config = dict(
    noise_aug=0.01,
    hidden_act='silu',
    depths=[4, 7, 7],
    kernel_size=3,
    avg_pool_shortcut=False,
    label_smoothing=0.05,
    residual_init='zero_last',
    optimizer='adamw',
    beta1=0.9,
    beta2=0.95,
    max_grad_norm=1.0,
    final_lr_fraction=0.01,
    warmup_steps=880,
)
Rows from block 9, named by matrix and row number. Rows with one number belong to one channel. Each number is 50 + 15 x the weight over its row's rms, rounded and kept within 0 to 99. All counts start at 0. After the name is the row's rms in percent of the matrix's.
# convs0: first 3x3 conv (model.blocks.9.convs.0.weight, 96x96x3x3, standardized in use), inputs 64-79, a 3x3 kernel for each
# convs1: second 3x3 conv (model.blocks.9.convs.1.weight, 96x96x3x3, standardized in use, transposed), outputs 64-79, a 3x3 kernel for each
convs0.0 102:48 53 49 47 46 35 26 38 43 52 44 66 53 42 66 67 48 66 85 56 87 56 49 42 40 25 35 37 42 34 29 34 43 47 56 39 39 28 52 42 36 50 44 40 53 68 54 56 39 53 51 55 54 31 72 51 60 58 59 35 36 26 31 34 19 29 55 27 17 41 33 51 58 47 65 39 37 22 38 35 03 30 42 34 35 21 39 53 55 47 81 60 86 51 60 40 18 23 21 62 59 54 47 45 46 54 51 45 34 37 45 30 26 41 48 40 51 38 46 36 45 56 48 40 52 45 40 32 55 45 26 58 57 38 61 86 66 67 65 74 58 27 33 35
convs0.1 097:63 44 54 70 65 47 49 83 47 57 64 54 51 66 56 51 59 57 59 71 47 44 69 76 51 47 67 74 20 63 75 59 14 23 91 39 62 73 47 50 54 74 65 38 61 45 23 32 49 44 37 34 48 45 58 60 42 35 70 58 51 43 65 58 51 50 62 60 42 36 61 40 75 46 32 46 69 40 33 45 63 53 24 62 79 44 27 38 79 30 56 59 34 23 41 72 46 07 47 50 44 46 59 57 44 43 67 54 65 53 56 91 61 48 60 88 53 49 41 30 56 55 46 54 61 53 62 62 61 55 66 52 48 59 56 53 55 46 46 41 48 59 45 41
convs0.2 095:50 66 37 43 40 68 47 54 55 43 48 64 65 53 47 69 64 65 50 54 59 45 45 46 44 47 49 62 64 30 20 59 97 90 52 38 56 45 75 61 55 42 62 84 77 57 52 46 38 46 52 56 58 60 49 57 67 49 38 25 32 49 50 58 64 50 26 28 40 53 39 44 56 57 63 51 29 37 58 47 33 67 60 10 14 58 69 61 20 34 31 23 57 49 37 24 26 75 99 57 55 50 43 47 64 59 47 45 73 69 45 41 43 57 49 20 32 54 48 57 45 47 48 39 42 39 51 59 66 58 50 58 78 73 70 38 29 43 57 51 39 30 46 67
convs0.3 095:39 69 39 45 51 55 63 45 55 53 56 66 56 53 57 62 65 61 52 60 57 68 44 48 44 56 49 51 61 21 29 48 87 99 32 45 55 37 60 58 52 53 51 73 70 45 73 31 53 36 59 76 50 43 42 60 54 63 29 47 39 57 49 47 52 44 33 38 35 55 35 39 36 66 48 61 20 44 64 45 41 63 58 31 13 61 56 69 14 48 31 45 50 63 30 50 27 77 87 43 68 41 54 39 51 70 36 41 64 61 43 33 56 42 56 28 35 52 52 58 48 51 45 50 55 53 55 54 66 47 57 60 65 67 65 47 49 47 64 54 44 41 52 64
convs0.4 099:70 57 43 56 83 44 43 65 69 45 53 59 47 55 58 47 38 43 46 57 61 60 45 69 64 50 35 72 51 29 36 78 34 00 61 90 51 57 68 68 36 61 77 54 42 41 37 28 40 39 48 47 36 56 42 59 49 50 38 65 54 38 44 60 48 40 45 64 41 25 46 52 49 67 43 39 57 66 52 29 57 81 34 25 52 73 10 05 77 71 47 50 57 68 11 57 75 41 22 52 46 42 52 65 54 54 46 55 83 47 49 75 83 26 46 75 61 47 44 40 48 47 45 51 55 57 64 58 63 42 57 56 43 40 44 51 48 48 56 41 41 56 63 44
convs0.5 099:39 71 39 58 27 60 42 58 56 46 49 57 62 59 53 52 62 61 58 47 59 50 65 48 52 60 39 33 63 53 51 52 81 69 59 42 61 51 61 75 74 40 49 59 60 53 30 61 56 50 38 38 61 40 63 47 59 60 47 32 27 58 58 48 62 36 39 37 59 46 44 50 36 28 62 67 45 30 37 60 39 49 72 14 26 44 74 64 37 45 65 09 54 61 48 10 16 66 76 43 41 54 56 46 37 49 56 48 52 78 25 60 40 65 72 52 45 44 40 38 50 46 48 50 49 47 46 63 54 61 56 64 60 67 63 59 59 46 55 55 38 35 49 54
convs0.6 094:63 35 61 49 60 48 33 58 51 46 70 61 56 62 61 58 72 62 56 66 37 45 57 51 51 49 53 50 40 49 29 99 07 58 61 83 55 70 36 79 48 72 51 69 47 47 70 25 62 75 44 47 50 54 51 64 50 56 48 56 26 56 52 64 37 50 18 58 44 32 54 56 41 59 34 50 56 46 37 47 55 65 23 71 24 71 21 43 54 58 35 61 20 69 25 65 22 60 44 47 60 49 62 66 53 50 49 50 65 34 57 49 43 37 53 58 46 53 51 66 58 39 61 35 45 48 46 68 61 52 63 62 57 77 69 60 59 54 67 45 55 45 52 44
convs0.7 100:26 65 45 45 47 11 39 37 32 33 40 55 67 61 60 55 58 58 51 72 53 50 58 69 62 49 54 27 47 31 61 40 29 78 64 60 60 39 50 57 58 70 45 41 46 27 54 43 40 53 50 73 36 54 54 69 49 50 53 45 37 38 56 43 56 45 26 54 41 37 59 41 26 67 43 58 63 47 62 33 68 45 35 53 39 46 18 47 69 42 43 76 61 58 44 61 55 26 66 44 58 29 58 53 36 75 25 61 36 57 32 35 38 09 49 70 38 51 41 53 43 45 23 35 43 33 42 29 53 57 61 62 55 53 61 69 80 77 59 51 40 45 38 36
convs0.8 101:54 65 50 36 54 57 41 67 59 48 39 69 56 50 83 69 55 81 61 52 73 59 66 93 60 65 68 61 18 62 54 38 36 15 21 18 60 63 69 71 26 56 67 59 66 56 54 55 68 71 78 55 59 41 76 60 58 62 60 67 40 61 69 56 33 24 38 21 35 46 46 56 39 40 57 55 57 59 35 49 22 67 37 32 55 26 21 32 11 21 58 57 66 71 47 62 49 35 44 43 46 52 70 70 66 53 60 48 43 42 37 48 54 55 49 44 45 57 70 49 39 55 57 62 58 63 57 27 57 64 39 67 72 52 76 69 68 61 53 62 73 37 49 46
convs0.9 098:35 68 47 41 51 19 45 31 14 48 15 60 66 41 59 70 48 58 55 48 49 61 47 48 87 69 28 32 49 49 35 26 16 60 52 69 47 44 67 78 67 72 49 55 56 42 52 67 28 46 47 58 62 58 52 60 52 73 67 45 70 58 29 52 57 27 55 74 51 63 60 39 20 41 40 52 58 37 75 60 32 55 43 50 29 48 35 45 56 56 42 53 82 61 60 59 61 67 42 45 58 49 46 48 11 80 50 40 29 45 32 36 38 01 54 46 21 49 52 50 49 46 35 49 46 37 59 24 52 77 55 71 68 49 58 71 68 65 72 77 53 42 58 27
convs0.10 098:26 43 54 28 37 29 21 23 23 53 16 46 61 50 53 57 32 54 63 58 85 59 58 65 70 56 40 36 38 70 47 44 20 64 80 64 43 51 66 57 30 73 49 34 44 45 23 61 22 46 33 43 66 39 45 59 70 46 62 58 42 41 12 43 57 61 40 35 50 50 54 43 36 28 76 44 74 58 52 64 30 45 46 47 33 50 30 55 50 48 40 44 81 34 50 55 49 60 29 48 41 55 23 41 28 44 47 25 19 50 52 44 40 29 42 31 30 33 42 32 34 45 46 15 19 28 48 28 38 62 45 59 60 36 52 59 72 70 42 59 30 38 52 20
convs0.11 103:43 36 51 48 49 62 45 48 74 67 39 57 67 48 65 64 42 59 60 58 85 60 56 66 48 41 52 35 27 54 08 31 36 38 46 21 48 38 52 65 40 74 57 40 72 52 53 50 46 61 54 42 62 26 58 58 76 59 57 78 49 56 57 61 44 65 55 56 71 46 52 57 60 61 97 41 56 60 50 53 47 43 37 46 33 36 31 48 45 44 53 53 82 60 48 63 41 45 56 63 57 63 60 59 72 70 58 65 52 48 71 38 57 66 48 40 77 52 56 65 55 76 79 53 89 99 66 36 42 68 51 63 65 35 50 66 70 92 53 67 88 44 57 82
convs0.12 099:58 56 54 41 35 50 42 38 42 53 59 76 59 59 80 55 56 60 65 59 56 52 49 80 63 52 52 71 62 73 28 27 32 12 02 31 22 30 41 41 43 52 42 44 51 66 49 58 57 68 58 23 40 47 60 54 43 49 46 59 57 54 51 45 41 38 22 16 26 48 28 20 67 57 61 68 54 61 56 50 34 45 40 50 18 12 22 28 17 18 47 43 35 59 60 70 50 53 47 70 59 57 60 58 60 39 44 50 40 36 43 34 31 45 27 23 37 58 60 55 49 44 57 34 42 52 55 54 75 50 54 66 48 44 45 57 52 49 61 56 62 60 62 59
convs0.13 097:47 40 49 46 76 44 31 52 41 58 56 60 56 63 61 53 48 53 61 57 46 51 45 83 54 52 57 56 23 73 42 73 07 17 66 72 61 62 47 63 38 89 73 53 54 58 21 34 44 50 54 33 33 41 61 56 27 41 45 74 50 48 59 47 40 47 46 64 41 24 43 36 75 52 34 44 62 49 47 48 74 38 24 63 51 61 00 17 58 50 75 53 29 49 26 83 71 38 53 48 37 50 47 59 44 34 48 52 57 37 57 65 67 26 44 62 57 47 46 36 57 49 40 54 56 52 67 57 68 63 72 60 58 51 61 55 61 44 49 41 58 50 46 36
convs0.14 105:71 80 74 55 92 76 45 68 74 70 57 58 44 49 45 47 52 66 47 66 94 57 56 55 65 52 69 22 48 64 66 47 42 44 40 44 84 50 45 45 40 41 62 43 48 56 62 67 57 42 42 51 33 32 67 59 63 35 65 61 47 53 75 43 24 58 43 52 53 36 45 63 47 60 75 44 36 41 47 47 59 53 29 56 66 58 47 54 52 61 68 41 52 34 34 48 54 45 45 56 76 82 52 55 61 44 54 68 49 47 63 57 67 68 57 76 78 65 51 47 58 81 76 43 49 43 67 49 49 45 37 35 42 42 54 73 65 69 43 59 69 42 55 61
convs0.15 105:68 72 73 65 85 73 54 82 82 85 67 68 73 75 65 68 78 78 52 64 83 50 41 61 51 55 73 31 34 54 62 27 43 54 52 47 89 63 48 55 43 38 54 40 41 43 65 70 59 53 55 57 49 35 61 60 61 39 63 68 33 44 76 40 25 57 34 44 59 36 51 70 38 47 67 32 32 54 32 39 59 43 18 42 75 58 57 66 69 67 62 47 52 26 25 39 47 31 35 54 75 87 51 60 74 51 67 77 56 40 65 62 54 70 66 83 86 76 56 63 59 72 71 58 55 51 76 61 54 65 58 52 59 62 65 62 60 69 43 53 60 58 53 64
convs0.16 102:43 52 60 59 64 50 59 60 51 55 40 31 52 47 24 40 45 46 62 81 64 53 55 44 65 51 35 32 42 20 34 47 38 41 47 55 38 49 45 51 56 61 67 65 59 40 40 18 36 34 32 43 29 36 61 78 66 52 57 52 69 74 51 54 76 71 66 72 67 60 67 45 61 77 59 49 70 58 58 49 40 46 57 64 66 73 77 52 53 53 33 62 59 27 54 45 46 49 39 61 57 32 50 43 36 39 39 34 43 60 52 65 91 75 39 46 46 59 61 54 62 77 61 43 56 54 62 54 47 62 55 45 47 45 46 69 98 85 71 89 78 62 72 52
convs0.17 098:62 56 60 36 28 47 41 37 41 62 65 78 68 72 84 46 50 58 56 52 58 58 52 86 65 49 51 62 58 62 22 21 21 15 14 37 27 35 43 47 46 54 39 39 51 53 47 51 42 53 47 19 39 47 54 46 50 49 48 65 53 46 43 46 35 38 16 06 21 41 16 13 53 45 49 65 61 65 53 49 35 42 37 49 16 06 21 23 14 29 45 39 36 61 59 69 42 49 41 60 56 52 56 63 63 40 45 53 35 34 44 23 23 48 27 22 48 54 53 54 43 43 59 34 47 59 60 66 79 59 59 67 37 41 47 48 38 46 46 44 59 58 59 62
convs0.18 096:63 45 60 64 67 43 70 50 49 54 66 56 49 65 54 61 60 53 57 59 50 70 56 63 46 71 49 45 30 56 58 66 18 92 85 52 45 57 36 50 50 70 48 72 51 48 60 52 66 51 59 51 81 40 58 55 40 55 37 61 23 67 51 49 32 35 38 48 32 50 34 41 51 45 37 55 33 20 29 53 43 56 37 69 53 69 22 73 50 53 43 41 34 55 37 79 21 84 53 46 59 52 76 57 49 53 52 44 50 39 58 48 47 20 73 34 51 52 57 61 48 52 56 52 45 62 49 67 54 41 66 51 63 63 59 61 53 59 65 50 65 50 64 54
convs0.19 105:43 40 54 62 70 55 64 63 51 52 57 35 50 60 36 36 50 39 60 74 68 66 71 49 61 66 48 34 56 31 38 52 42 35 37 53 47 61 40 63 58 45 61 57 45 30 47 11 42 49 40 39 43 54 55 74 61 55 77 51 68 81 48 55 71 83 60 72 60 55 68 41 50 73 60 29 73 48 44 54 54 55 66 70 65 72 64 53 51 41 14 53 50 22 56 41 44 60 40 67 53 36 66 61 49 48 44 41 49 65 67 59 70 59 42 47 45 69 77 74 63 80 81 62 79 80 56 57 44 53 56 30 42 48 35 63 99 75 60 95 67 65 90 59
convs0.20 103:64 72 69 61 88 71 41 66 70 71 53 63 56 40 48 63 62 63 58 74 85 58 57 68 54 59 80 56 56 60 65 33 40 39 24 31 87 49 43 56 23 39 72 40 48 68 58 62 47 36 38 38 45 27 56 54 57 19 63 60 30 54 80 54 37 64 42 46 62 26 27 68 56 60 82 31 40 52 15 47 60 59 31 47 73 51 37 50 45 64 58 27 50 35 31 43 54 44 56 60 66 72 46 53 58 29 53 51 51 53 58 54 68 69 36 55 68 59 58 56 51 75 72 38 41 43 78 55 60 58 43 44 57 59 58 54 53 63 43 66 65 43 51 63
convs0.21 100:69 75 71 52 84 72 49 63 73 72 49 59 49 44 50 49 48 69 39 58 93 50 56 55 62 54 62 10 55 77 76 62 22 52 44 37 91 49 41 54 42 53 68 36 35 40 69 80 69 44 34 55 38 24 72 57 59 32 61 70 48 53 65 55 19 59 38 52 53 48 45 64 35 57 79 55 40 39 46 44 59 49 27 55 61 63 34 49 46 60 55 40 50 44 38 60 55 54 47 54 75 85 64 52 53 46 56 75 50 46 59 47 59 64 54 63 77 70 57 43 47 74 73 39 36 40 75 48 45 51 36 36 51 47 60 68 57 64 41 66 75 42 45 52
convs0.22 103:48 49 51 48 57 69 46 60 76 50 28 56 68 38 57 64 28 50 58 51 71 53 62 78 43 59 73 60 21 57 56 45 54 38 25 35 76 53 49 72 48 51 70 54 54 56 43 76 51 41 58 46 51 36 69 57 61 32 50 69 32 62 82 59 53 69 40 43 70 28 40 79 51 44 80 32 42 76 23 49 72 65 30 41 62 41 41 62 40 40 57 34 48 62 29 51 49 44 72 51 50 67 47 61 66 36 60 62 44 39 54 43 41 60 48 57 63 56 56 65 52 61 62 44 51 48 57 34 50 70 46 54 63 32 52 65 58 70 47 48 63 38 52 67
convs0.23 094:62 15 62 52 44 52 47 47 46 51 73 52 51 65 62 58 66 57 50 60 52 62 62 60 48 62 52 36 27 54 60 76 10 56 89 72 51 60 28 48 44 70 52 76 47 45 52 47 65 58 49 36 76 50 64 52 52 38 43 62 40 62 52 46 28 42 39 52 33 41 40 50 58 47 52 57 47 33 27 67 56 43 34 65 58 65 24 55 52 56 54 42 25 46 29 72 36 82 48 52 53 62 74 60 50 30 59 49 51 36 72 60 34 33 57 37 47 58 57 65 51 47 67 53 46 63 42 67 50 39 62 58 57 72 64 66 55 66 62 43 63 59 63 50
convs1.0 086:49 53 45 76 43 56 52 59 53 79 76 66 61 59 51 53 34 33 46 45 51 54 20 57 58 47 76 46 62 52 70 51 57 32 38 49 39 44 49 45 29 36 54 60 71 42 40 53 44 39 31 51 62 72 63 58 61 56 50 39 39 44 53 73 70 62 74 69 50 50 70 50 38 46 46 61 38 44 57 48 66 69 34 50 64 44 52 62 52 33 39 66 16 53 61 52 48 45 53 55 49 63 28 20 17 54 55 69 66 33 49 71 48 38 78 78 37 57 48 62 49 47 48 50 50 65 76 78 73 45 54 50 50 27 38 64 54 64 47 44 54 46 41 50
convs1.1 117:54 86 60 86 90 75 76 73 78 64 66 60 58 44 58 53 36 49 05 57 27 29 38 47 26 23 38 67 66 60 69 72 60 76 70 52 53 63 65 58 70 64 50 68 56 58 30 53 39 41 43 27 29 40 59 52 60 55 66 70 49 46 62 50 26 49 67 50 58 60 63 62 52 72 60 67 66 71 65 52 42 43 46 39 41 37 53 39 45 67 33 67 65 64 52 70 68 48 52 41 30 57 22 42 43 17 19 30 54 31 54 51 44 43 45 64 67 38 24 45 33 29 41 45 36 57 57 66 62 51 40 52 50 29 42 61 52 46 47 65 57 46 52 51
convs1.2 102:56 66 59 61 70 62 60 56 71 38 12 38 38 43 38 51 44 40 55 48 50 51 42 34 44 71 53 49 52 50 60 75 61 69 74 73 60 69 56 68 86 92 50 60 63 50 65 42 59 08 37 39 32 34 53 63 80 55 32 53 54 67 66 48 75 58 33 56 69 43 32 34 69 65 71 49 60 39 59 72 83 48 55 53 48 36 42 42 25 38 45 36 62 42 43 45 55 66 71 53 55 55 53 26 30 42 65 52 53 66 47 50 60 84 42 32 37 54 56 61 45 15 34 55 42 47 51 22 49 37 43 33 56 57 52 60 56 45 67 44 33 53 27 29
convs1.3 109:57 55 72 56 80 68 65 57 69 40 21 36 16 31 20 52 32 34 54 49 68 50 48 45 41 74 70 57 56 59 69 88 61 66 79 72 48 70 66 68 80 83 43 67 62 45 64 44 52 20 42 49 33 45 40 47 57 66 34 63 60 59 63 53 61 60 23 52 57 62 39 48 75 62 80 37 63 45 49 66 67 42 48 49 31 46 49 48 22 42 30 35 51 28 31 37 44 44 61 40 53 54 40 28 36 29 41 52 52 66 47 63 70 70 61 40 49 50 35 31 30 21 44 56 46 36 46 26 40 20 27 21 46 39 36 59 61 45 81 64 56 77 58 68
convs1.4 125:69 80 65 65 67 73 69 84 68 58 50 48 56 53 39 48 32 50 32 20 20 23 45 35 17 16 36 67 80 46 71 67 69 68 69 54 62 67 54 53 63 68 52 63 49 53 35 46 49 35 30 39 48 54 78 58 54 54 68 61 59 71 73 42 49 57 48 38 54 68 61 70 63 77 43 55 69 73 54 62 49 40 54 73 38 39 47 50 51 67 42 40 39 48 73 66 53 45 47 43 33 32 40 47 41 22 36 46 43 56 76 50 37 55 64 55 64 30 29 64 35 35 36 48 51 69 60 48 45 47 49 40 42 33 45 90 77 75 73 65 61 50 58 30
convs1.5 109:70 75 66 76 63 73 57 60 76 31 32 35 44 39 23 48 40 37 57 72 56 46 34 50 50 75 51 58 76 58 77 77 58 59 62 80 65 71 60 57 73 67 44 50 61 35 47 55 54 08 21 39 26 31 44 66 55 61 42 42 63 36 62 52 45 52 36 36 43 47 17 39 75 78 81 76 76 55 49 75 75 47 40 49 45 17 47 52 45 28 45 51 49 49 54 34 36 41 52 23 44 56 41 20 20 29 49 29 52 42 51 44 39 65 49 36 51 29 28 49 48 05 34 59 41 40 35 37 36 47 45 27 48 46 42 57 76 83 66 56 49 61 48 47
convs1.6 133:57 64 60 51 66 32 71 54 66 20 24 42 42 46 27 31 29 46 70 87 51 38 66 58 47 61 74 58 65 73 58 60 50 77 70 67 82 69 68 59 60 62 73 67 55 22 51 55 61 40 37 20 28 45 55 66 55 62 32 33 51 55 49 62 54 60 32 28 31 53 27 32 68 81 62 72 88 64 68 68 59 36 49 35 39 46 36 19 31 39 38 30 46 46 43 42 56 44 65 40 46 55 63 62 48 31 38 49 46 54 52 38 40 43 46 36 38 25 32 35 44 20 42 28 33 31 23 20 31 43 46 36 23 28 39 51 54 48 40 34 46 39 56 47
convs1.7 096:54 41 54 50 62 33 43 52 43 52 30 64 33 30 49 42 18 51 68 53 66 46 52 53 45 76 69 74 60 63 50 58 50 32 38 21 53 61 34 43 54 45 49 64 37 44 69 38 61 46 60 50 50 79 66 43 68 63 30 75 44 61 58 63 65 64 29 45 50 60 44 69 61 44 42 45 46 21 59 62 34 28 25 31 62 65 27 52 42 73 48 43 74 23 42 63 32 43 51 34 72 36 37 34 52 51 53 71 40 50 18 52 59 25 63 44 66 35 45 41 44 61 37 54 53 91 54 32 67 32 27 48 46 27 44 61 50 33 79 57 50 65 63 48
convs1.8 084:59 43 43 70 49 48 58 57 59 74 78 86 28 33 45 36 31 40 62 41 37 71 57 85 48 63 70 46 42 55 47 41 42 44 44 51 30 25 25 57 51 48 61 48 49 46 47 34 42 49 47 43 32 41 50 45 49 30 29 30 35 21 33 52 49 42 45 48 39 41 44 50 50 44 31 75 55 57 61 63 82 78 54 46 61 40 52 83 66 67 52 45 48 47 46 54 28 30 20 57 53 39 50 64 61 39 35 49 61 47 40 69 59 37 74 64 39 70 56 45 65 50 46 28 41 27 70 73 82 30 36 52 32 32 48 27 45 59 34 35 59 78 83 63
convs1.9 098:59 51 47 50 56 37 38 52 44 45 28 49 45 33 43 34 24 49 58 35 54 56 50 49 76 94 64 71 80 46 43 40 48 30 08 40 47 63 53 20 54 53 45 57 64 57 65 69 36 43 47 49 60 58 42 45 61 35 44 63 44 51 52 48 48 76 37 48 52 42 82 70 48 38 26 15 43 30 39 37 65 24 00 37 70 51 20 56 50 47 68 68 36 50 74 62 57 62 72 43 53 57 18 41 43 61 72 63 43 29 46 51 38 20 38 42 47 57 31 28 78 54 32 60 61 53 52 31 44 44 30 49 40 21 51 39 42 32 87 29 55 66 50 40
convs1.10 094:55 48 45 64 42 52 37 53 53 37 45 51 33 36 39 28 26 58 75 67 50 68 51 81 93 98 66 61 77 48 64 56 51 22 26 53 52 48 39 40 48 33 49 49 48 54 53 75 41 51 44 33 52 59 33 61 73 16 55 52 33 45 64 46 51 78 20 26 35 29 54 72 60 54 26 52 49 53 80 60 71 44 25 38 72 40 14 53 66 49 41 70 26 36 60 48 43 47 74 48 47 42 23 45 39 45 65 44 46 23 45 63 22 13 41 54 42 75 45 39 82 49 32 56 86 85 40 47 48 27 40 53 44 25 62 52 35 55 73 66 51 70 59 57
convs1.11 089:43 37 48 54 13 45 60 50 64 54 65 67 72 65 70 56 32 36 48 58 44 43 27 53 35 42 60 51 63 50 47 04 44 50 31 43 53 50 39 44 19 19 67 49 47 51 35 43 52 54 40 47 61 45 55 61 56 56 49 31 56 42 42 61 40 49 61 56 39 69 62 59 33 48 44 43 27 40 52 52 77 66 51 49 59 87 64 47 72 86 22 44 23 59 40 57 71 32 41 66 46 51 47 56 41 53 58 53 67 32 40 67 63 47 54 78 64 65 39 42 50 60 53 33 54 61 56 72 76 53 63 68 48 34 41 54 43 47 39 58 50 37 59 60
convs1.12 100:60 24 44 45 54 57 51 30 34 46 62 59 45 28 20 47 51 30 52 36 60 39 35 67 54 38 57 61 34 51 34 35 44 51 36 49 44 14 30 67 67 63 56 46 63 53 38 25 65 79 69 71 74 55 67 55 40 52 52 59 60 49 28 71 49 35 59 66 52 55 51 40 59 38 47 37 38 68 45 32 56 67 74 51 58 56 47 66 61 56 50 63 63 75 56 51 44 35 26 35 33 34 74 65 67 71 63 65 60 52 34 62 73 54 59 66 62 58 73 63 30 46 63 59 71 62 40 61 61 41 26 26 41 46 36 65 71 63 46 54 57 35 41 38
convs1.13 111:69 87 67 71 88 75 93 75 73 36 42 34 46 40 33 42 12 37 31 61 42 53 57 59 44 28 56 69 79 51 57 69 60 68 59 51 59 68 70 52 77 60 55 71 65 44 20 56 53 46 41 22 20 38 52 54 55 59 75 71 45 42 56 37 41 55 53 57 69 56 59 66 59 75 46 70 81 74 81 67 55 41 42 61 47 36 62 59 48 68 31 54 54 63 65 53 51 27 42 24 21 43 47 57 43 21 22 33 56 36 70 46 45 56 61 72 74 41 27 68 46 35 53 46 39 66 38 49 38 41 37 35 39 11 36 68 49 48 62 49 39 53 67 49
convs1.14 075:40 43 50 63 43 49 51 25 37 38 57 33 51 56 40 63 54 59 56 67 45 56 51 53 30 45 61 36 60 31 62 67 62 13 33 33 41 35 53 74 66 57 39 30 27 38 39 65 62 24 11 47 40 38 33 64 32 62 56 59 30 12 00 43 39 42 65 34 39 61 39 24 51 67 73 41 53 52 56 41 65 55 23 70 52 41 63 45 55 67 68 78 44 68 90 62 45 33 44 51 41 59 75 42 22 53 48 63 46 00 52 54 32 35 35 51 42 65 53 59 58 61 66 17 50 57 49 77 55 46 65 55 67 68 74 41 69 51 34 40 68 14 46 37
convs1.15 093:40 31 49 51 26 53 27 06 17 58 77 53 52 52 53 63 54 62 32 42 34 38 43 46 21 38 47 43 51 38 52 53 68 17 17 23 45 28 42 65 52 49 53 33 34 65 65 71 49 38 33 63 55 54 49 62 51 54 44 58 37 11 23 62 39 48 62 24 35 57 36 33 40 40 53 44 53 51 47 44 46 51 27 59 44 40 44 36 60 62 69 69 59 56 54 72 65 27 54 69 63 69 57 53 46 54 49 71 40 16 49 47 34 24 31 60 49 58 49 54 36 44 51 20 45 49 58 88 68 51 63 65 69 70 74 45 48 59 53 37 60 30 34 37
convs1.16 098:47 69 33 42 53 29 44 45 40 63 68 56 64 68 62 64 68 55 49 63 47 62 55 41 45 37 47 25 40 25 37 49 35 24 32 35 27 29 17 42 39 41 36 45 39 40 32 41 51 33 33 62 38 53 39 38 47 50 55 31 35 49 31 51 58 55 63 60 55 76 62 49 37 49 62 19 16 36 40 35 41 72 74 70 61 55 58 45 42 51 63 69 40 53 61 46 52 52 36 43 26 35 48 33 26 65 47 36 60 48 39 55 44 52 68 55 68 74 74 79 57 42 51 43 25 51 69 72 71 63 69 65 68 70 61 57 43 76 57 50 70 31 43 56
convs1.17 104:54 38 40 51 54 61 49 42 42 57 77 70 50 37 26 41 51 35 47 35 50 31 33 70 54 33 51 59 37 39 40 40 48 50 41 52 37 07 18 56 55 59 59 52 68 56 41 32 66 72 70 74 81 65 72 53 35 49 52 58 66 61 51 68 57 33 58 64 49 56 57 51 58 44 46 37 43 69 36 30 44 66 77 59 54 55 47 72 70 60 53 52 61 64 52 57 41 36 36 48 32 35 66 58 64 67 60 55 55 55 37 60 69 57 66 76 72 59 75 72 35 45 60 69 76 58 50 67 66 47 38 28 32 39 34 48 63 56 47 62 43 47 54 52
convs1.18 105:52 43 72 47 60 49 69 61 70 30 32 33 36 50 42 33 30 34 55 74 64 51 34 47 66 53 61 49 48 60 52 62 60 84 70 78 62 63 56 56 57 55 65 66 70 27 48 69 55 66 46 17 28 41 37 72 60 70 58 56 53 57 66 71 67 73 46 41 50 66 61 63 61 61 51 37 45 36 83 67 71 41 49 53 52 52 26 31 47 37 30 38 37 28 48 34 59 43 56 45 52 67 57 66 44 42 33 39 58 47 65 61 53 59 40 53 45 21 32 27 53 20 35 48 62 34 29 36 23 33 34 37 31 30 32 43 50 63 56 58 42 47 63 46
convs1.19 097:41 66 23 35 54 21 52 64 44 55 70 64 56 79 68 55 66 59 48 64 47 47 62 35 55 42 44 32 51 32 18 44 25 34 51 49 39 33 23 40 33 27 43 46 44 54 35 42 66 34 58 52 28 43 45 23 49 41 41 47 37 39 40 42 41 29 55 40 38 58 51 37 45 42 48 40 37 44 56 47 50 69 60 47 74 64 78 61 51 43 45 60 55 42 58 36 52 54 47 43 35 45 57 43 52 46 31 28 65 45 27 71 42 55 58 45 52 62 46 53 61 30 59 49 14 38 61 75 74 64 84 69 56 65 56 62 35 56 54 48 74 58 65 87
convs1.20 092:52 35 50 65 37 56 47 29 49 36 58 48 53 58 45 26 46 55 58 66 46 45 41 39 48 68 72 46 53 47 59 56 71 38 27 62 44 15 42 64 49 55 58 25 43 43 50 62 53 50 36 33 34 39 36 52 42 52 52 65 32 00 38 39 29 34 54 28 48 23 15 20 64 52 47 48 45 36 79 66 62 55 17 56 69 37 53 39 58 53 48 57 54 68 53 59 56 40 71 45 41 48 44 43 25 39 46 54 54 08 44 66 47 50 33 44 25 68 54 55 64 61 52 28 58 60 43 71 63 43 59 56 39 65 69 63 63 69 31 68 89 45 73 68
convs1.21 091:38 43 43 59 51 50 46 28 38 37 46 37 40 44 40 63 43 65 60 89 49 66 59 58 39 62 66 43 54 32 66 67 58 20 36 37 39 33 53 72 73 53 40 44 33 28 28 69 59 29 04 43 40 42 37 61 43 64 54 56 32 00 15 42 30 37 60 27 38 48 28 29 56 82 68 52 69 53 63 61 69 44 27 60 54 40 65 43 48 59 57 66 54 63 81 64 42 29 46 42 44 66 68 55 26 60 61 78 34 00 45 54 29 35 34 45 33 61 50 54 53 57 62 16 52 55 43 69 51 34 51 51 68 60 77 54 75 59 39 32 57 25 23 34
convs1.22 094:63 27 57 50 16 49 45 23 38 45 53 41 41 56 38 42 45 33 64 65 55 61 55 75 40 73 79 59 52 74 49 28 62 45 30 45 51 35 44 56 38 43 59 25 45 37 57 41 64 56 34 43 42 50 38 45 50 63 29 38 52 00 25 33 28 40 32 20 38 37 17 16 67 54 60 57 44 38 62 63 62 53 18 29 61 46 49 55 55 67 69 46 53 65 40 52 55 31 32 32 48 34 57 55 40 35 37 58 32 21 20 43 39 36 38 40 39 63 50 45 52 54 51 38 59 54 50 63 56 38 63 55 47 59 50 35 73 60 28 49 62 48 56 80
convs1.23 114:47 50 56 40 51 47 74 59 63 28 37 40 31 42 40 36 34 50 55 87 49 67 67 45 60 49 50 48 56 54 46 61 58 86 62 68 62 63 54 54 55 50 59 57 60 33 38 75 66 82 50 20 30 54 38 64 49 58 60 51 56 53 63 59 49 70 43 34 43 52 47 64 59 73 33 57 57 49 73 55 46 42 51 51 56 45 28 18 53 45 27 39 34 22 47 38 61 39 60 48 46 71 72 88 50 38 28 37 46 38 64 52 36 54 34 51 54 21 34 45 48 24 41 42 63 41 27 38 28 35 38 44 33 33 44 56 53 58 62 44 38 43 60 46